{"model": "multi-label audio tagger", "dataset": "synthesized solo parts of chorales (CocoChorales)", "train_examples": 39062, "gain_aug_db": 6, "n_mels": 64, "hop_length": 320, "input": "log_mel", "spec_augment": false, "win_length": 400, "arch": "wide_resnet", "norm": "layernorm", "activation": "silu", "channel_attention": "se", "drop_path": 0.1, "depths": [2, 4, 2], "kernel_size": 3, "stem": "single", "avg_pool_shortcut": false, "widths": [96, 160, 288], "num_labels": 51, "init": "torch_default", "residual_init": "zero_last", "optimizer": "soap", "beta2": 0.99, "lr": 0.0042, "beta1": 0.9, "shampoo_beta": 0.99, "eps": 1e-08, "precondition_frequency": 16, "max_precond_dim": 1536, "merge_dims": false, "one_sided": false, "adamw_lr_other_params": 0.00097, "grad_clip": 0.5, "steps": 7600, "batch_size": 64, "epochs": 12.5, "lr_schedule": "cosine", "final_lr_fraction": 0.1, "warmup_steps": 760, "weight_decay": 0.1, "adamw_weight_decay_other_params": 0.05}
Rows from block 3, named by matrix and row number. Rows with one number belong to one channel. Each number is 500 + 50 x the weight over its row's rms, rounded and kept within 0 to 999. All counts start at 0. Numbers have three digits each. After the name is the row's rms in percent of the matrix's.
# convs0: first 3x3 conv (model.blocks.3.convs.0.weight, 160x160x3x3), inputs 154-159, a 3x3 kernel for each
# convs1: second 3x3 conv (model.blocks.3.convs.1.weight, 160x160x3x3, transposed), outputs 154-159, a 3x3 kernel for each
convs0.35 083:488407407447431479479521548442534505410432389468420441478467468462486419553574512494546520527514461455509481475422412432533505499415452473528577480487531501451457
convs1.35 090:522468552504502430537567538472413408409461389404556548399457461493440461477482439532511530500550491555545535582510421446485423392354489506437518507563526502573498
convs0.36 088:499469506450521526476582539405488502528500553506408453492407534575572450533554527446468457473497563463565448466540570525538452425489538555496491440514504440459513
convs1.36 095:458443513422460549421475408515557471479500508503510571460521469610444504533485439486512476550563527495536490407471502403494475480565390451500485478444477533574569
convs0.37 075:523551529528580432486455490512510532520547528537545523589505490471495408440517536514478553555475616494559498537510466504496449441461547546495520472506490569592477
convs1.37 080:564485553500514540510505583518438552512467451604584563528489546486608489469512539491446539522561502527484437553551552540507463563526440566515468484507509516454541
convs0.38 145:451497514490434574511467443475501494517522469491497466725459348479492513703378456531433528497565448560393486549596417429500566502436538603447497534454525416537449
convs1.38 135:512510554461434451478430483524402567480548446464528497366711484515452457444621467450525517545485455508494481503502494471423492443508564416595437538486516420544459
convs0.39 079:528430454514497570574466506542454534581559510478506474401531495444435467578573477476508532517489498464593454467451483521476453516356460558515581492501473515436538
convs1.39 087:578494526452545481616520478529449518581506517538518500542460431452522406561532568446490422515382533447489509569585482463484471478539417526466510549489515515485505
convs0.40 079:415523563464492521539541435477479512548460492494547435543493502553558579533412539572526526519439528490431540461526510519541467490485507524526542547428511515526597
convs1.40 087:488500486423495518484552429560467533476513591426483526457557414479454472523524470550495468500523486411516463421491498515480568497561505450458522516452539545508421
convs0.41 075:569606365419510609457507537459520452536533508548486533456458500501453471451533480514565495509428543448415467436410468498516499504538531445461441572444476557541510
convs1.41 087:471464470486500538478589512523519580510526497392437400657488558579512536476512416559562501505498443482488515451425523502444523562464459506524473544489513527506447
convs0.42 081:674466508541520472512503476439447442570518504546578558512542617575522453487516445472511449513507584500494490445455448546509579562541527466543493468493393581543502
convs1.42 086:519496513563433524457486517629448554555402540506528527576438526523440415550625550448513506481500451554487459552582490443551447530446496561495522584455499565457531
convs0.43 079:464602586410437425483535495501498529501556557521495514500388420549477476520534533417492486486518495512501465374411482508640488428581493560550502485554450438500485
convs1.43 083:521439438484480539483443483541492534523482511502435548617488511483506379532494525468415447520515527535520424537494505581520559412551515441489564473464440480574547
convs0.44 121:412448460502485483505463453560449466483459500451524490434586503459491416426516606464559489450471560473570493488576667538514448472428438487456474456492546442491513
convs1.44 117:541508500500474492380507441528523490542496524538443479580390487448560481508506489567518515546510479505517478512529479479468536599471543435463560463557459501487514
convs0.45 071:369506555550543500542517397587524541520476517533545626494511502480486553492483543508500440482496613529458440464602436606449566508454460492483450566457490451496493
convs1.45 078:479426565543430477399476572508612467448482532549501617553531455559488432415525501524479506461480519579489533477504518551471491459518489579463545556563586452552560
convs0.46 113:497550561474498530542524463525498509480500475520526526615682481519401504596605481501553474482563530601533539445582490495404521526577528480462510488499455440509539
convs1.46 112:520506461534538476487537472473513459556508535446568467503596543538475482496531499555525480470483484483500479511587524433462478411526434560516455577531515520521499
convs0.47 095:487419537500402491488505448475462536542452480664591567520516434546565520501520445513621472470615456492614489570584559466482530571502526472460491457493526459485492
convs1.47 095:603523460429482521378523466563534630469556488403530382557542559545475572550548559509404428500507475502533504441441466441466491471499479485477468468531567462544499
convs0.48 148:506414529494418491453471490495537476436519498494533492445584527523471424477475554522466486542476502456536514482488519511525475497487527492472545523538442584518389
convs1.48 129:472490451561527479541492471550473509465480476547498486581443456462476550531421491563516554392491525500519484525468492512550454471469504431531505510503536505472485
convs0.49 098:510508418531471559517402452465449470557572577435472408527505475378503414578466552468514492551528525494471543454554435441482541475590561592538536492474564423446450
convs1.49 099:387496327519551417598416492402431503488473498691538591453477421487495522521460493481489472541507506474501528601551513550565474511413558457491478493537462573559636
convs0.50 100:464503544433480470511478463506616471490525516377384414510479510512391461539524482529516485532481493472526533624465489450483515496408440488486492528473525478493486
convs1.50 102:469509503478438461529597497502510579497465494551751446512486461508530518498590507504532622471448403536492469499443542496465481529474502507533426515568566488425519
convs0.51 072:457560505449533479468509514597462524531546421427507524570550496538551523438479471480495492482514460538446474516502473486498498485589512533435446443466450426466521
convs1.51 081:448405413497605490503477558503538467491500530589447590419494423587564485493362558546524509445559489536536456583564561426427459333479445627499554469479477429545541
convs0.52 077:534606467466498478539438489372429508470490513469597472535538565542489499502500582486518515486497492532379500561426573442522492567496492573552559530431465506526544
convs1.52 086:556697508526557422568518462477470476524485524435430475548546487485490501383513397512488420489454523526480507491506492535508501436541606515499529495520585494504477
convs0.53 076:494474459532414504508483546482406461482486497572502463434514537517574387455522475586512528492445562541458449429552489474488414550442531488473499489532601474537475
convs1.53 079:523457578506598407505484472540478489477577565490509487521485544446516537469527545493549511496484484487491451524490475499473481545563550480492588389467495443489457
convs0.54 099:581417516404513505615394412516561461563570474509401474515457600504486457520504569504500563598492459454474471515550576470601493364559501510545437502547495479489513
convs1.54 107:571459524514499468475581525480486568550431517462613403574494503534494437380639458498487455461518474521508503469474491567456514371485511532442500468541483420536506
convs0.55 074:439624482502558517497552476566538557498469471423486529531543567475435481563509470438504513491455531473448463375555475540530488637513559551434425565423578504504583
convs1.55 077:538503477496563483465493501491553504481515460504551524521449474502480453542544489511556474485498429432445474667535544517437514381519430651518541499499505474534457
convs0.56 079:458456596510408444568547457611470538505474483491452448564581537602444513461585554440449506477487436428509419574511501403481482576527560579479555535536500507552580
convs1.56 087:598515522434502510453516555417530471454534568624422572556425514551506470535539512482383465510445563499539467529554537478466589483426475499504455491435477403492523
convs0.57 092:503437489397560483493563471542539536522539545399416409549519483456426482486609539489497401501506580474445485539589626488397429398561510485528451442492456538533484
convs1.57 099:561456548427528494385478537427486466484492565589591598493557587486466510488568451528560569506550503455467463488514460465385508608592549537531547511562531497520475
convs0.58 088:447514540421487459456509522439440513472534532627596596583535564536522482573516487455442493452472478527454487624591474432446572435428476516411491472539530457479595
convs1.58 094:424553563482575537542407510592527458419511486342444446458509484512495501551411457470511485521495484522507477479587484432491489482439580385510480486449505470395460
convs0.59 146:468517495674583292543396526498515453531476455506616566432434560494532535352530493529511432486560475469457501444536494575558378463513562487493506510523503531538454
convs1.59 132:431572472761599546570417452549616510486507492490400478498428465513417464495448509467561472527483464431476520529518459469626543542458510507471519560531529485457484
convs0.60 108:455485499529450526446476554479515506498464503460436457541470578447461472387422439475461477512473503524538528477535573613528467476386581543506491506530518473528534
convs1.60 114:417443503423456456523556560485452473591549529550527534462500439532520450437533486560507559501504502433466491385432470625577596589561445478483486423472448527518466
convs0.61 120:464448490489587480503447487461505594513492472534452487573564553473514495470578552468516520443472515543523496473492549509516519510569450472531539508538473555415546
convs1.61 110:496573472547463447439543591444473496562510508485543493577537572542609553415473512501481470526478487487445506442465451528506439559479497498482557463460442476534521
convs0.62 071:549512516479487495409516494443496550495449508494550528476445416588514519434491502500463447429477470471557498500525479476475573587543503461586540581533428461528435
convs1.62 076:538457494584428505507605511490620433594475496506497486461529557533453518517521483573466512423456440489443524391444485396433432451480507514558456510540513605418614
convs0.63 081:521553466503582606544556466431518435458424481488611516438482449452450561562435530481453484459435530516616573514521528438472486420458513572438497479495532477562436
convs1.63 089:541512492485525518443553602526554513482506520428556435555590538551483570532567474540565522610487509384468446508559542520517547459409374500557482484520475489506499
convs0.64 081:528531543540481476505520502563514565507560519406526478549518459548534561564504571481515554471475513522441499638536563443525472454497418485439442484481413453548533
convs1.64 088:531623569503502518600465462350353332553530527489481455503470357467514466460499435451484480559454536453473410550511430521565495650584496463479397477499457520523519
convs0.65 071:474562524476590511434495510480446515518520462425464536566464499588470479413617478518534478504455552545459582541395501411494578482579481500520537475523553507475495
convs1.65 074:493529456366472447513449600524526452545531432435524636567470573541559447522507429447487486532504530509428486431449478639510535441541468455434456541562557554482538
convs0.66 089:500548461554536522478477397559491541510460449368445479524502416509558562490502502521538505551500469465532494326408529489503535411505444540537454513539413475491519
convs1.66 094:525573512497549459503573458395499450445538532495495531552480507588536485584487399445477500504475466453484487534486544467538610465518480512554479452488413496462546
convs0.67 080:408516505485511528582607430460457570586523504459503448472567432514514501422529609497594531494478488517514528538471488469529493419507471514510504467447436510424478
convs1.67 090:529540519453482487416590521531558577490560468376408416425552558560464498515429571448470499455402497570451594538542622447509541479441470491437407542538550496596609
convs0.68 076:531572482524555496512503517489488453492502478524472481612419539497479440547503591457470469455487492516457473505560560518442549489542538517574484526499570577525524
convs1.68 081:495592421475488574539473439477511515479534528487539476569360537503470457484577514571474559543445565544437502566505461530532413499449567552515496554621509584457445
convs0.69 089:493523437441524491479509512530568543445541569429455467480511475440515452454489488517504423443475583514483448558537515544478497529538535533473490517539512457506503
convs1.69 095:551415511630488492551464533485507464495453527551473509457556563488546503495493516488474510525535590541508473501472465554420428489521530487455560556548557418543489
convs0.70 090:426480458561507444375487537501534556537546564450461411472506467453509507466504474550490500499467514541486463517457495498461447526735564428468491535562519504477468
convs1.70 094:405537516580537473516432450530449446456655530423531471468427404485543458491439558546488511465505520527443528678483444470435483405430570569525576556514493486445555
convs0.71 078:446456513462462545589459545565519554504481449427477485467495452487557478530556505495570547440532445386519476445572520479480456449477435609500562512515536491587626
convs1.71 088:504420454467543433460544528519501454488484506565495530479436460530431493543475527490526539506503466499536460580508508419492499535514486513508551511475485516491535
convs0.72 122:562462488489438541530439520500533482532487519537484479580557413520512532522483496474504514545545456493544522560546480500489554469477490555462549462489490484482471
convs1.72 116:516470518522588523511568495536501527505477543497547456517507466502519555489535551495520408519521482477504484484478466569498487450552474510539457461473454487459502
convs0.73 079:664516405550514531517533456580535514503417419433469446450524480516478470487492575462566502489471422408434442500502495459491426580488456535476477541502505537511516
convs1.73 086:521469416508506474591591504424503384475500487536504503508498536541441448406516524503432553540424519531528497549541445476450437550533523453392392485427481509479516
convs0.74 085:546499426459559475546549514480449542477455468459501440548498421445512536400490553592660608501453462462482461500528453462396542539444462501470497492527514486489436
convs1.74 093:539641607529504483586481570412437478480459471526558447502410438472522472384486492483490495500493479569386429504538540526496387536458407511527468535514540528447541
convs0.75 078:535690434394565537531430564519479472462576552457430488482489461480504492495509517524492541567457547556496509431465483533533523551535448535477605513507438470449503
convs1.75 086:416555437454504524496480450442475544511406552582510427505446601599523516539517435488492499550561516534541469566492518572430523420490484547446420514515518507503517
convs0.76 089:583485515503447571553536490560506524466515460431447457344420529479500429550490444506520469460510567541491507378420413753726550406470446450516553495462447532536467
convs1.76 092:533469510579572487504479504488487510513459465453490478483522457499509503467433491426526556496507554442539564480513511575594618542418410494521489504445448491521527
convs0.77 082:569521483365485583457491549546495509564554504579487597593502502577447523555373499555422506475448507559480498553563499471399504573546484497527496466518560594548487
convs1.77 091:487528490452488548444468529479475638526558589498505415428486366480588459624537582486478540499581516527496486426473522487504460509426457405400472463530475549462487
convs0.78 092:463550432584479509518535516496463488439477506507500538510457402439538522493533459490553530486523508487496389559482542497535605595544606445466535514471593488501489
convs1.78 092:494478519643616358480493472525490482526448489394411419445483473485355575408427505424541450495484543508519447528479415564489467500527534517509520490464510524564463
convs0.79 121:464530554514467522515530491533508524456496462509498514591600433456513556551481527505560473451557488447486561487544498517482477536405550491464513508515523508539508
convs1.79 120:517622454500509539529480528492579450453580492550446541575685404499473520505460499429512473466469533493414499573407514531558580413517506514472504517512461469489443
convs0.80 114:539387455596480460489468449480510459579502537465477516452452492577533482387402613468507445529439440467479539441495614498525497486430488472503493465473570538538480
convs1.80 111:559425502524481593539476523475454519519494481471502395537489509463535547464536485490501481465509540546431528467515456509524513498528481517569528471552497387485474
convs0.81 084:362542488515520460504425536572456481494397497457483478512408574505483582424562484468473462503435474566504445483518468439531473516495516491468482564479450482464540
convs1.81 090:485560471557411564500469478408604438512562489600464529460479447503553430507538475457554457457491483498483489520521514407511596475439514483470492614447539491480470
convs0.82 103:559462463461488598540506567493474492451479478524509542556535577509525500440479510537487417529532453540445583596470545537466469476496471473497519388484458508473478
convs1.82 107:504465480614473522477476524534467531480537513480504504621472523467500507396453480535545453521462483514535538439433514571495517619513543515543449475436486530478528
convs0.83 092:489380497565590553534475502436424465459492507520445517393442437457494462541482521500482588474507545463472528557447485687556609372442483495532485479472524474483534
convs1.83 095:577481507611519509437477504546424553478503505452496488490521483454508533615440487514530524436505540507482536487451476560526541481539478492479539460515494517498460
convs0.84 078:466526560474464452511542523439475544524533516532471441419516450501442467553556549549562495504537514468470470451511487503513598538531604536483583564487502520486487
convs1.84 082:557450558472539543408508586467459397479524481512470477449574577423474428545314499424499508492520483602550540526459556512440536448445480468450524494527487501572525
convs0.85 140:511587382520450513533474534485518508479477482454483537527540527381596564493408520532446498435502575519423535472509495522449496464447610462521458469526525524532404
convs1.85 129:444460543533415499452402550530468545557432523495539478501498463550455560466477575519459522431463541495470461506475466533429487506442464508498514505537488552526465
convs0.86 116:438571488480466506624472402513534539493466480542487453599545438441498411542513592631475589463528543526468481517538520488459578493508437432527494439483519545504471
convs1.86 112:574546440502474416556429540462449507484480504451448410567552478537460476432523471521528526451506487460473529514486476490524515487480508567566582520462489467551527
convs0.87 133:565415508446553597548469477512493515508476453498512456425403548510483487497456483488443533512497474485468441651485340460524472455490510523525503464499521454488556
convs1.87 122:493420505464474519413599434501447469507519503489472548513494449504512440364552521543457494508529569472563510453551535513496524542594637513522532530547541506543489
convs0.88 075:409574471420532600550467469471483536498543478537527509541583436544563500496525546500519507460482498555431459483473553505448563434484492510531517521531454435503593
convs1.88 085:433540445430566496482437534428449543487548444486506543534487505437466462482430383452534507435476470533482502384423557521467494584546397491535534471407495601557478
convs0.89 076:592587474418592509504436520441446436518576544528560619502408492473497505551554506466425477507456463473547471498475404473430483480499566468453444531545511545566587
convs1.89 082:528530492511422543598479432467617581495540490463426481487524471542489533486507531499597489506564446468490476563560610460448466345436470480518383566516565566530513
convs0.90 121:557455411455478483461501478547537510507489503486481464464541491582558419405440453489520465573537458448488560519492623478550520535550404482492498558495532543444500
convs1.90 118:466476454560531422512461438508495468463525437578512546543503471589555478499429442462460494495546565496488531449457428417532499550528553607509496497528558522495562
convs0.91 074:515431584446526474635494410419466453482510536501487498529573414560550505439516486498458438507410523451491504483535527502510589479463411552488451580507502564464545
convs1.91 083:557646443583530526402542521520545502463409491502469556582529596608370470467487386571602572423488436457344464443515552419497434605582580430379496419511426430471491
convs0.92 079:522465390493488563477612416452530431472531546481579540537551527527505458557440581503471460462433488405568541484501557479432418625515521532455438541425506499405450
convs1.92 086:511372472470512440409651441419561521578568477482509451472565543574455512538430526486503421526470508564544442481477569472551526540458516475572504559438534525561489
convs0.93 127:510484576459571507462559493462435481500547557541544517534484433530518479507519430503516474529554501524548507603439518463578485534513429547422578560498485456480534
convs1.93 122:564477529478476562472431509525484497517485560477493472474416513488521490505522492502454546523509535383577445477451506472489487467486468528462436452494502505491478
convs0.94 143:469526493492503463494452532513523473492456532525502520485558481447524518428459558451482561433480500485513467531542468465464581450521503502523482475539510477446507
convs1.94 126:454602584434542504465559575511486502473494526460555485505519445499442502515530425469551518477513521473531507481519506445457525527522492522537523459552516465490525
convs0.95 074:483500479502485504498453446612589514630646566390427414554498489396411426419505448464570524573543515560534553602517560504611492389419427514562514491464491526467505
convs1.95 084:510511485467539471515565557259355345551495523733610607475475504627603597554544502544543522485454416472450518489449506545553560507531505479394458469479411540494560
convs0.96 100:446564501522579485503615479497467456455465478495491474477526445510542477553546454475485539497487559514553511538451471504496607510478523512551517433532479504503418
convs1.96 105:385448565469418534563445517458562464468525553531482546427499546531508460448550430436518507509541428520489502462553395443513530497501483473429538428481465488466527
convs0.97 080:471475633524594442559437451524518592475466431435489450620544504596636446487491548526555609441504490546610523485531576464568529465491454483562526530481521552492503
convs1.97 086:487415462453342452386538562517498432494535506416506445530526522489514495485405429458493479550423471523570517514448535421457465531465484627568526428481435507532531
convs0.98 094:540356516438452467449466439523507476435464452444477466456446553608539512504552498533583563584570535444505450569470428501474516412519484472500485429496429457467506
convs1.98 104:543526436509507494522484467465459565399455437374564443463493501465570498488500485499481509558490521529520522437506533507501513502496503417477475466514473500498480
convs0.99 082:392522517489563516547578442563529554547523526518437468585495525531486465491505445563517563460434467476528471494634584453476445478533554494521523558556433520517468
convs1.99 087:521503455598469463513483508481509457540517489504486502494441467425522510493538521464501539551490488481525439484540538446598520554544526590507450497476473451426490
convs0.100 154:456375574615383469442464574476501488510543484518519495485549493472450556487435531477510476478468499513492457489407561441515503409489538444504492479475506560550512
convs1.100 140:461383457482490490475500472515505514461490472515492489452483526426569453479541469496475582459559427529490574453487454446541593491412428469545523480514499443514522
convs0.101 118:420551557542467494470586554472541515488537513509502540403376614596389439424628434526526563573507541537530553416497595480563505443569505510509441460464501539421544
convs1.101 115:540519495484371553520532497560515523513478497486505404569456535532427479538557486493449494495518465498406543568478485564439545528572457462447580500596498496541548
convs0.102 078:486502446440446493458548533426488535401575447562554484496530567453501544561516513565468521511475469509514426504593460490447584392559492458524483541528397435505493
convs1.102 083:537496503504482547584520447524408533525466495446532466566530455422586498373574436502468446505482468478561525504487487466615510493497577466599597509509533564502510
convs0.103 141:632473469519453512525518547464521519498513507484504505495566472504480559515480489442515497518466532427548527450611542638540418720564407515482491439518493498458485
convs1.103 136:553514523448451519531550488483480506512506541504465490506559498468523470533520580479509470484472504430515509507622595541554546482489454408565460530494517520438482
convs0.104 078:556508408518570507526476451511484534442549491453476472518422440524499511444546480545482448483441499404526497540445481413420467571549582550439548480506554545392446
convs1.104 083:506532486426533475471595502459400487518543450511594459493444505537559440547528502459485453424526558540442565620481423565487495479454493506445461544541513552468498
convs0.105 085:501348558591501508492482453445451516508521466542534520507510555459483522626445505492488559454478542522555525489519411463566479483582488417518447519521546449419472
convs1.105 093:521495521523479496443444522617483527510494511446413562579478425482511567529508596483491478480505507509482497484554553458488478535522483485484435467441474547533557
convs0.106 081:631439478440512518503549504546469540520491541437509447535468480554426453422485473522463656536485508481549482462610531431546435526492470524499489587447462501520496
convs1.106 084:543560518501425431527494395521522517538510474618471529517445543597584546544530512507443504475574460536519561418472468487468489576543561455503537562483481550542521
convs0.107 107:478497454497499396501463542521572524440499471499489520572486429563546448569563475563457517458458535557606385511478490444601438530501437582541480519442496457514495
convs1.107 105:463520432469511474403543458478563410436536435524464552513495593441425507471517491471501501498461500508644572536437445497457495476436457525502602471526427469547566
convs0.108 087:486432485464465614595509428486473559510460454528483408434463530493431534502679487507524569474524513511459459518530505532569454525464587462568480537547428515470576
convs1.108 096:529507522595518476624565435504461462455512505444493509484396533393423504564396459578449513543492499506486582464499480463533543565458500538460494558461503518493542
convs0.109 088:503502587585528472473508518505493558488569483580542559561596515489563542568428478530592544512482497530510502478419418425547532496471468560539597499491494454480480
convs1.109 091:483523548505522467413399502451428465507472536490513490483479403468455504544449605389499444435509526515464505545562639468523471438433398518460466446418507554545553
convs0.110 081:468517482470562386543534497453494501454387463520477567511493476480476546468560569533438485513480563525449460530489454487555497525498503482464458502494505486549538
convs1.110 091:436502481497504509484453536506539521432489534317320408582487467554597496459600496444465445537406488466456487420480465499557445614545509472429392486499435480479453
convs0.111 082:594495537512428518526505502482391474526502500472483458423541553490518438526485437474501459450503496484493505487557501457505475456479435491484445402514472457484551
convs1.111 091:570462607520512517498455471493405523475542527487464400563483579406520537421441536424385482557531462576478494585522479551513480446470546476469525469464526580480514
convs0.112 083:544456510488586553456542531475562623448527470516504516402500461514473465461441537395457466484432474506476506386347339504493617534493502460544531511564534474501445
convs1.112 089:509491561489579539419604475446492455498491565463547504498499499465569426591506444454473468438470479494520515586497653524464431432509421542521563479478532363490533
convs0.113 091:469483486420543519502465474488380457524472545450441480563488531458454421489508500506503499500536464466517571535514620452445499450414463484503544504414453527509587
convs1.113 099:508548494502458505395531521487477477523547501600510493481490558532480510481506463415497435575549561507520485469436527481526500475558560594485498505560498535530504
convs0.114 081:562418494495423484463565510481580513492450460663595478470493477488468470456499526516439457488439528459444485430521528465463434343517479421497493512547548452563470
convs1.114 085:522415527527542451517589440568509538470418496461622546493500427604521486560554509480524471450550490465467504486497522470522588540548536573492537557486508406476461
convs0.115 085:410539460456449570558405478572521488530508457566471543493462511474522532521436504464519685505566617475538471491555437487414528441539489515460486484477558471468531
convs1.115 093:543517460469512504487429565507557452508480434534518453473489530544467596578583523530472491505522611382475504435460488515501413551488514529508517465540521367471539
convs0.116 157:510458525511556526476517503498548489503501529513461462417578432442527485451473629439550494513507494496556493449529484620541417510539485519507511515448466508495504
convs1.116 134:552547548550566547534424532474535492476521482473460532453533406453481410513425489484518476506520538520541480539439461554505571448559547501497622511527505440567450
convs0.117 097:558359534552501499508498476583522572557460511532469488541520495530488579558522473527548524461533474509557485662495447424416533560395477475535498528520486497544500
convs1.117 091:453534534394567444534538429518462499500536546550510575486417480397450462404514472486479516471437565480556544516480433489484489535586568515487469519536484541527435
convs0.118 151:508380542607458446439527424528491476514496506509453514528477518449508467419538558502497478544443474428545502571445486569508399607492429493511534476482542533530467
convs1.118 127:506451467527542452432537406451532502485530499504484500492497526449501455565541507500453555573478502416544515529513497578531522525521449475536535466466540524508529
convs0.119 082:467589586488458525525499469526533490477439529477508545524535509455498440538463564440565589527466538496420451470443417562538581431472460382458454541478519549439471
convs1.119 087:496587497451482490458553589553502550453429457479559522485433522466552557496516489516478484556511449543441480452442389580519506452514526499449490566517486556466462
convs0.120 147:510348557428459466465545549527494531521504533513506462376508562506486506529572449481513524463530456486514465481494536573440444580436478451530566537512462533453507
convs1.120 124:549413434440506493436500466514490512518519475487495533578442529504550440543563537516525478480457461487509529465518514454603536458485411570524524414448434480512512
convs0.121 074:401610429484548364495560502480518524465538519524505449511480550457495414472490557471499461476451533480450557441635608509475495491544583434503382574523514566551486
convs1.121 080:442496480506508635552554475519461413404460477401476544514429467491533471428527473487543553429468455499441527414512495435409573609560516436480539531564478495526496
convs0.122 108:434481545577408500496515503817415625514436432412489479449500475470505520504565555488499502536555553544442496541526528452458533599446486490407382488558529530496528
convs1.122 108:533504474472569471510452552465605497356539420728219658460474517527557445666330702442485510565478512496505485558523528441529486495537497485535511592432563477439454
convs0.123 077:420461488431523478560453512496510494533480526532547540465514582416450519474436559482559542494450535489437521484509529479535512466465622552478578543494532543601567
convs1.123 082:440532457346526538502459578539543509496486491416538466471482506495492503488422547523458523447512496494584529560465475471460545388540539547518485507465508486519434
convs0.124 081:460584511518464456448534536530406410469534512459506556514462540528551395454531499541523447484407420476474460507523537535525639573450512490445546483537510536537474
convs1.124 086:529607479452506507506497466590551530476587434516477471493513488435584457523494468500583516496537482502490494468388509515524423479546450522489482449490481461521476
convs0.125 097:455446536440604587584447503403517496604552505482444467592515483494454445545480590542503475490423511512546578604539468460520562463607528490532494560467502597509503
convs1.125 101:524583409437501512458502570567494527585506539370538525446526447599513503490544435537467439486520473480574529383433537442493504538548509581457546471483458488442459
convs0.126 087:495561545505500424508567470560459566515518487531579511551424546508514432402544472462511459502520528560510511492493512507501453475462520587548506554452397563536523
convs1.126 091:533492452468485491404500488514529534513557419512500455466480419487550539523432476616435465579416446448472395451488514453503403458441478467479439532497515490517481
convs0.127 101:476520432486465482473474502479468503485474520503533546542525373592432568456567465573555484430515495480568541495472514552461537509494516437510500580577494458497474
convs1.127 112:389437537489520547498444554497475508470500433508556527450493610510463568592551443513501504564424536477472567538460491580548469472469536442596499497428533530446445
convs0.128 080:653446459538498539524515444395535514420537515710553504470517465441554514480483487577528524583537483528546452518562466450507499483472549494512480573550445496501511
convs1.128 089:498487435539543474513578442607451576505491498493591578478496488476483488426484450420486503505503479523460521495497510563534543460568505569468550562575494501534396
convs0.129 077:461448435469496440556505441418486509515505541486504549516522522516450573530379517536530495504429477536502417548535422480501425470539618524513506466526528460419389
convs1.129 085:526544405511525460532445449471513508490469595474390550479557472557453559444483470457488424545456511492478423591517454512467478405357548466633549574484532555567551
convs0.130 109:488540594412514464554449418541533493477507521445488480465575500317512582636628540471511476483479472556531503541409518510518525451531405504515504523472483503498437
convs1.130 116:523490397512526510505441531454507516435483515514473533434372551451443434448490571593456448488458512499544543453609601463495475560481468492512553468429461567471441
convs0.131 070:553468521422556547521537507479441488484641565557483558508514525542501490526499581554513409572541493527406512419418504527460573413483583550514507376523496513567522
convs1.131 076:505510433456416416503521486593519495527473445486420510605519490522459420542565504508599601481534435553532414608427453426493445462542503492444472582534536451527493
convs0.132 075:463491482406590497487535518430529496552614531548438480617553510519566410570521448501575538486492540450564533493527466422559503593513572497516472536486422535526570
convs1.132 081:522439522526490446408572553465514494454482544427528473430408464516451521452491500466526508501507544651501585479531551482445454508533575619398539561533506522433484
convs0.133 080:550561526486629462614495466435511523521576483523432457544467495520477581501501476456519471496416540541481479499600529512432566485494503510553507527501454541456524
convs1.133 085:539511525527513453498600454595505549410481518393502556488520604454541479466433468467607464602515497539523444444433518442409511548504500416457477557504483507480467
convs0.134 100:531471482499480586425500455513444509581572514450517544474542456514473370515590445454512520518522423564558518489435536578461542530450456588495518551508452587477516
convs1.134 102:537557574546531399528441496486448569500571455551435573544410582479454512660474471520426513557455502392537474447539524490521492554547470549481558508525433501510507
convs0.135 093:465524539475441577481555478507599612474448518338367347466369467478488485440507447542545494629529566570534542539458651471541486466442461495601511483522497536489572
convs1.135 100:432406457553564504531506483401364362471495447775689753516445496455509488542497470407477465508452478526427516432461417461437483584527537573601553407522429498424473
convs0.136 072:475389560399526502390574392458498570390429472433444450600411523496486412460517541557386510540488497457458447444474446523571479486345438479491477519473445530504555
convs1.136 078:528497529569557553506552509453442515482495456577589525412507397434552398582605512439448517425505455494471471620593523494529476436514570538571552489512460450527491
convs0.137 080:539455499454566419577552472578466472482520521556477528487460543462499514537580542590501470500525475466506468504435469545490500473438527541481562502540481563582526
convs1.137 084:486531512502409470565546452549415518507449463520469432479528428541492532425516442462498537557494524577543534488484409477547415438568476506552465524490493549493540
convs0.138 076:532441478425522471487540487479529453427453481454460466534528506647581583577541548375407533422473476417460454511515501439439397451572676534510553467474431525518510
convs1.138 081:493514576490508584527629506424473453470537522503478466490541476551553401432487503437527548498485489508470501622604470476481587406443464566486492455566440436495490
convs0.139 088:514455427414455557450445522448496530433561575523508499527517552484432422470495431425529466436503549513462516500485550521500396449476530458426511459476525512573509
convs1.139 093:516447677477531427449532476507469540534513523553478487475403526575456564549490473501425489462498518530553589585507383409485566477480531513501512481526514534511495
convs0.140 148:431731493504449506439465726504483492487542502496475496429561497493439484509442534461515512494485502487448534475391573460521481476524479440538547543456510466481524
convs1.140 123:627647350546474519625559560535492497498530527446484518438455405436538470413381470508518480488483487481509494433497481514500487517484478485577475505480443546466526
convs0.141 154:515461477595498455397553512491536524510499474506524491523471449455536494500512484477500517451515507508479529490475531463449614530459473498529485430476559484492460
convs1.141 135:483537490479507500498461508520517466490504529472469523423503500447486502545443524500496493512385511502509500430477549439514455460532495533422458472464482526461524
convs0.142 068:535613498555559429460539513372476469489587517540505521555501592532527520496564595438478436434478499545537536557418537360474494548534517540545486528467617447450553
convs1.142 076:462454464461552531590442517504450536418459364493527517493487503518448452521475465547571504500446554529457482557559522557510457429469460461382460457469496558575533
convs0.143 090:460403471536504429546547470503422512498489473625606555494503537509441470399492570500436446566468475395532515550533577376440464497564520548507503500539534460413499
convs1.143 091:435441462481436485417463493564490533492451534419471442442451472478441485462464465491475440645550545496464481458501453515479496482429523396457465469598560524447452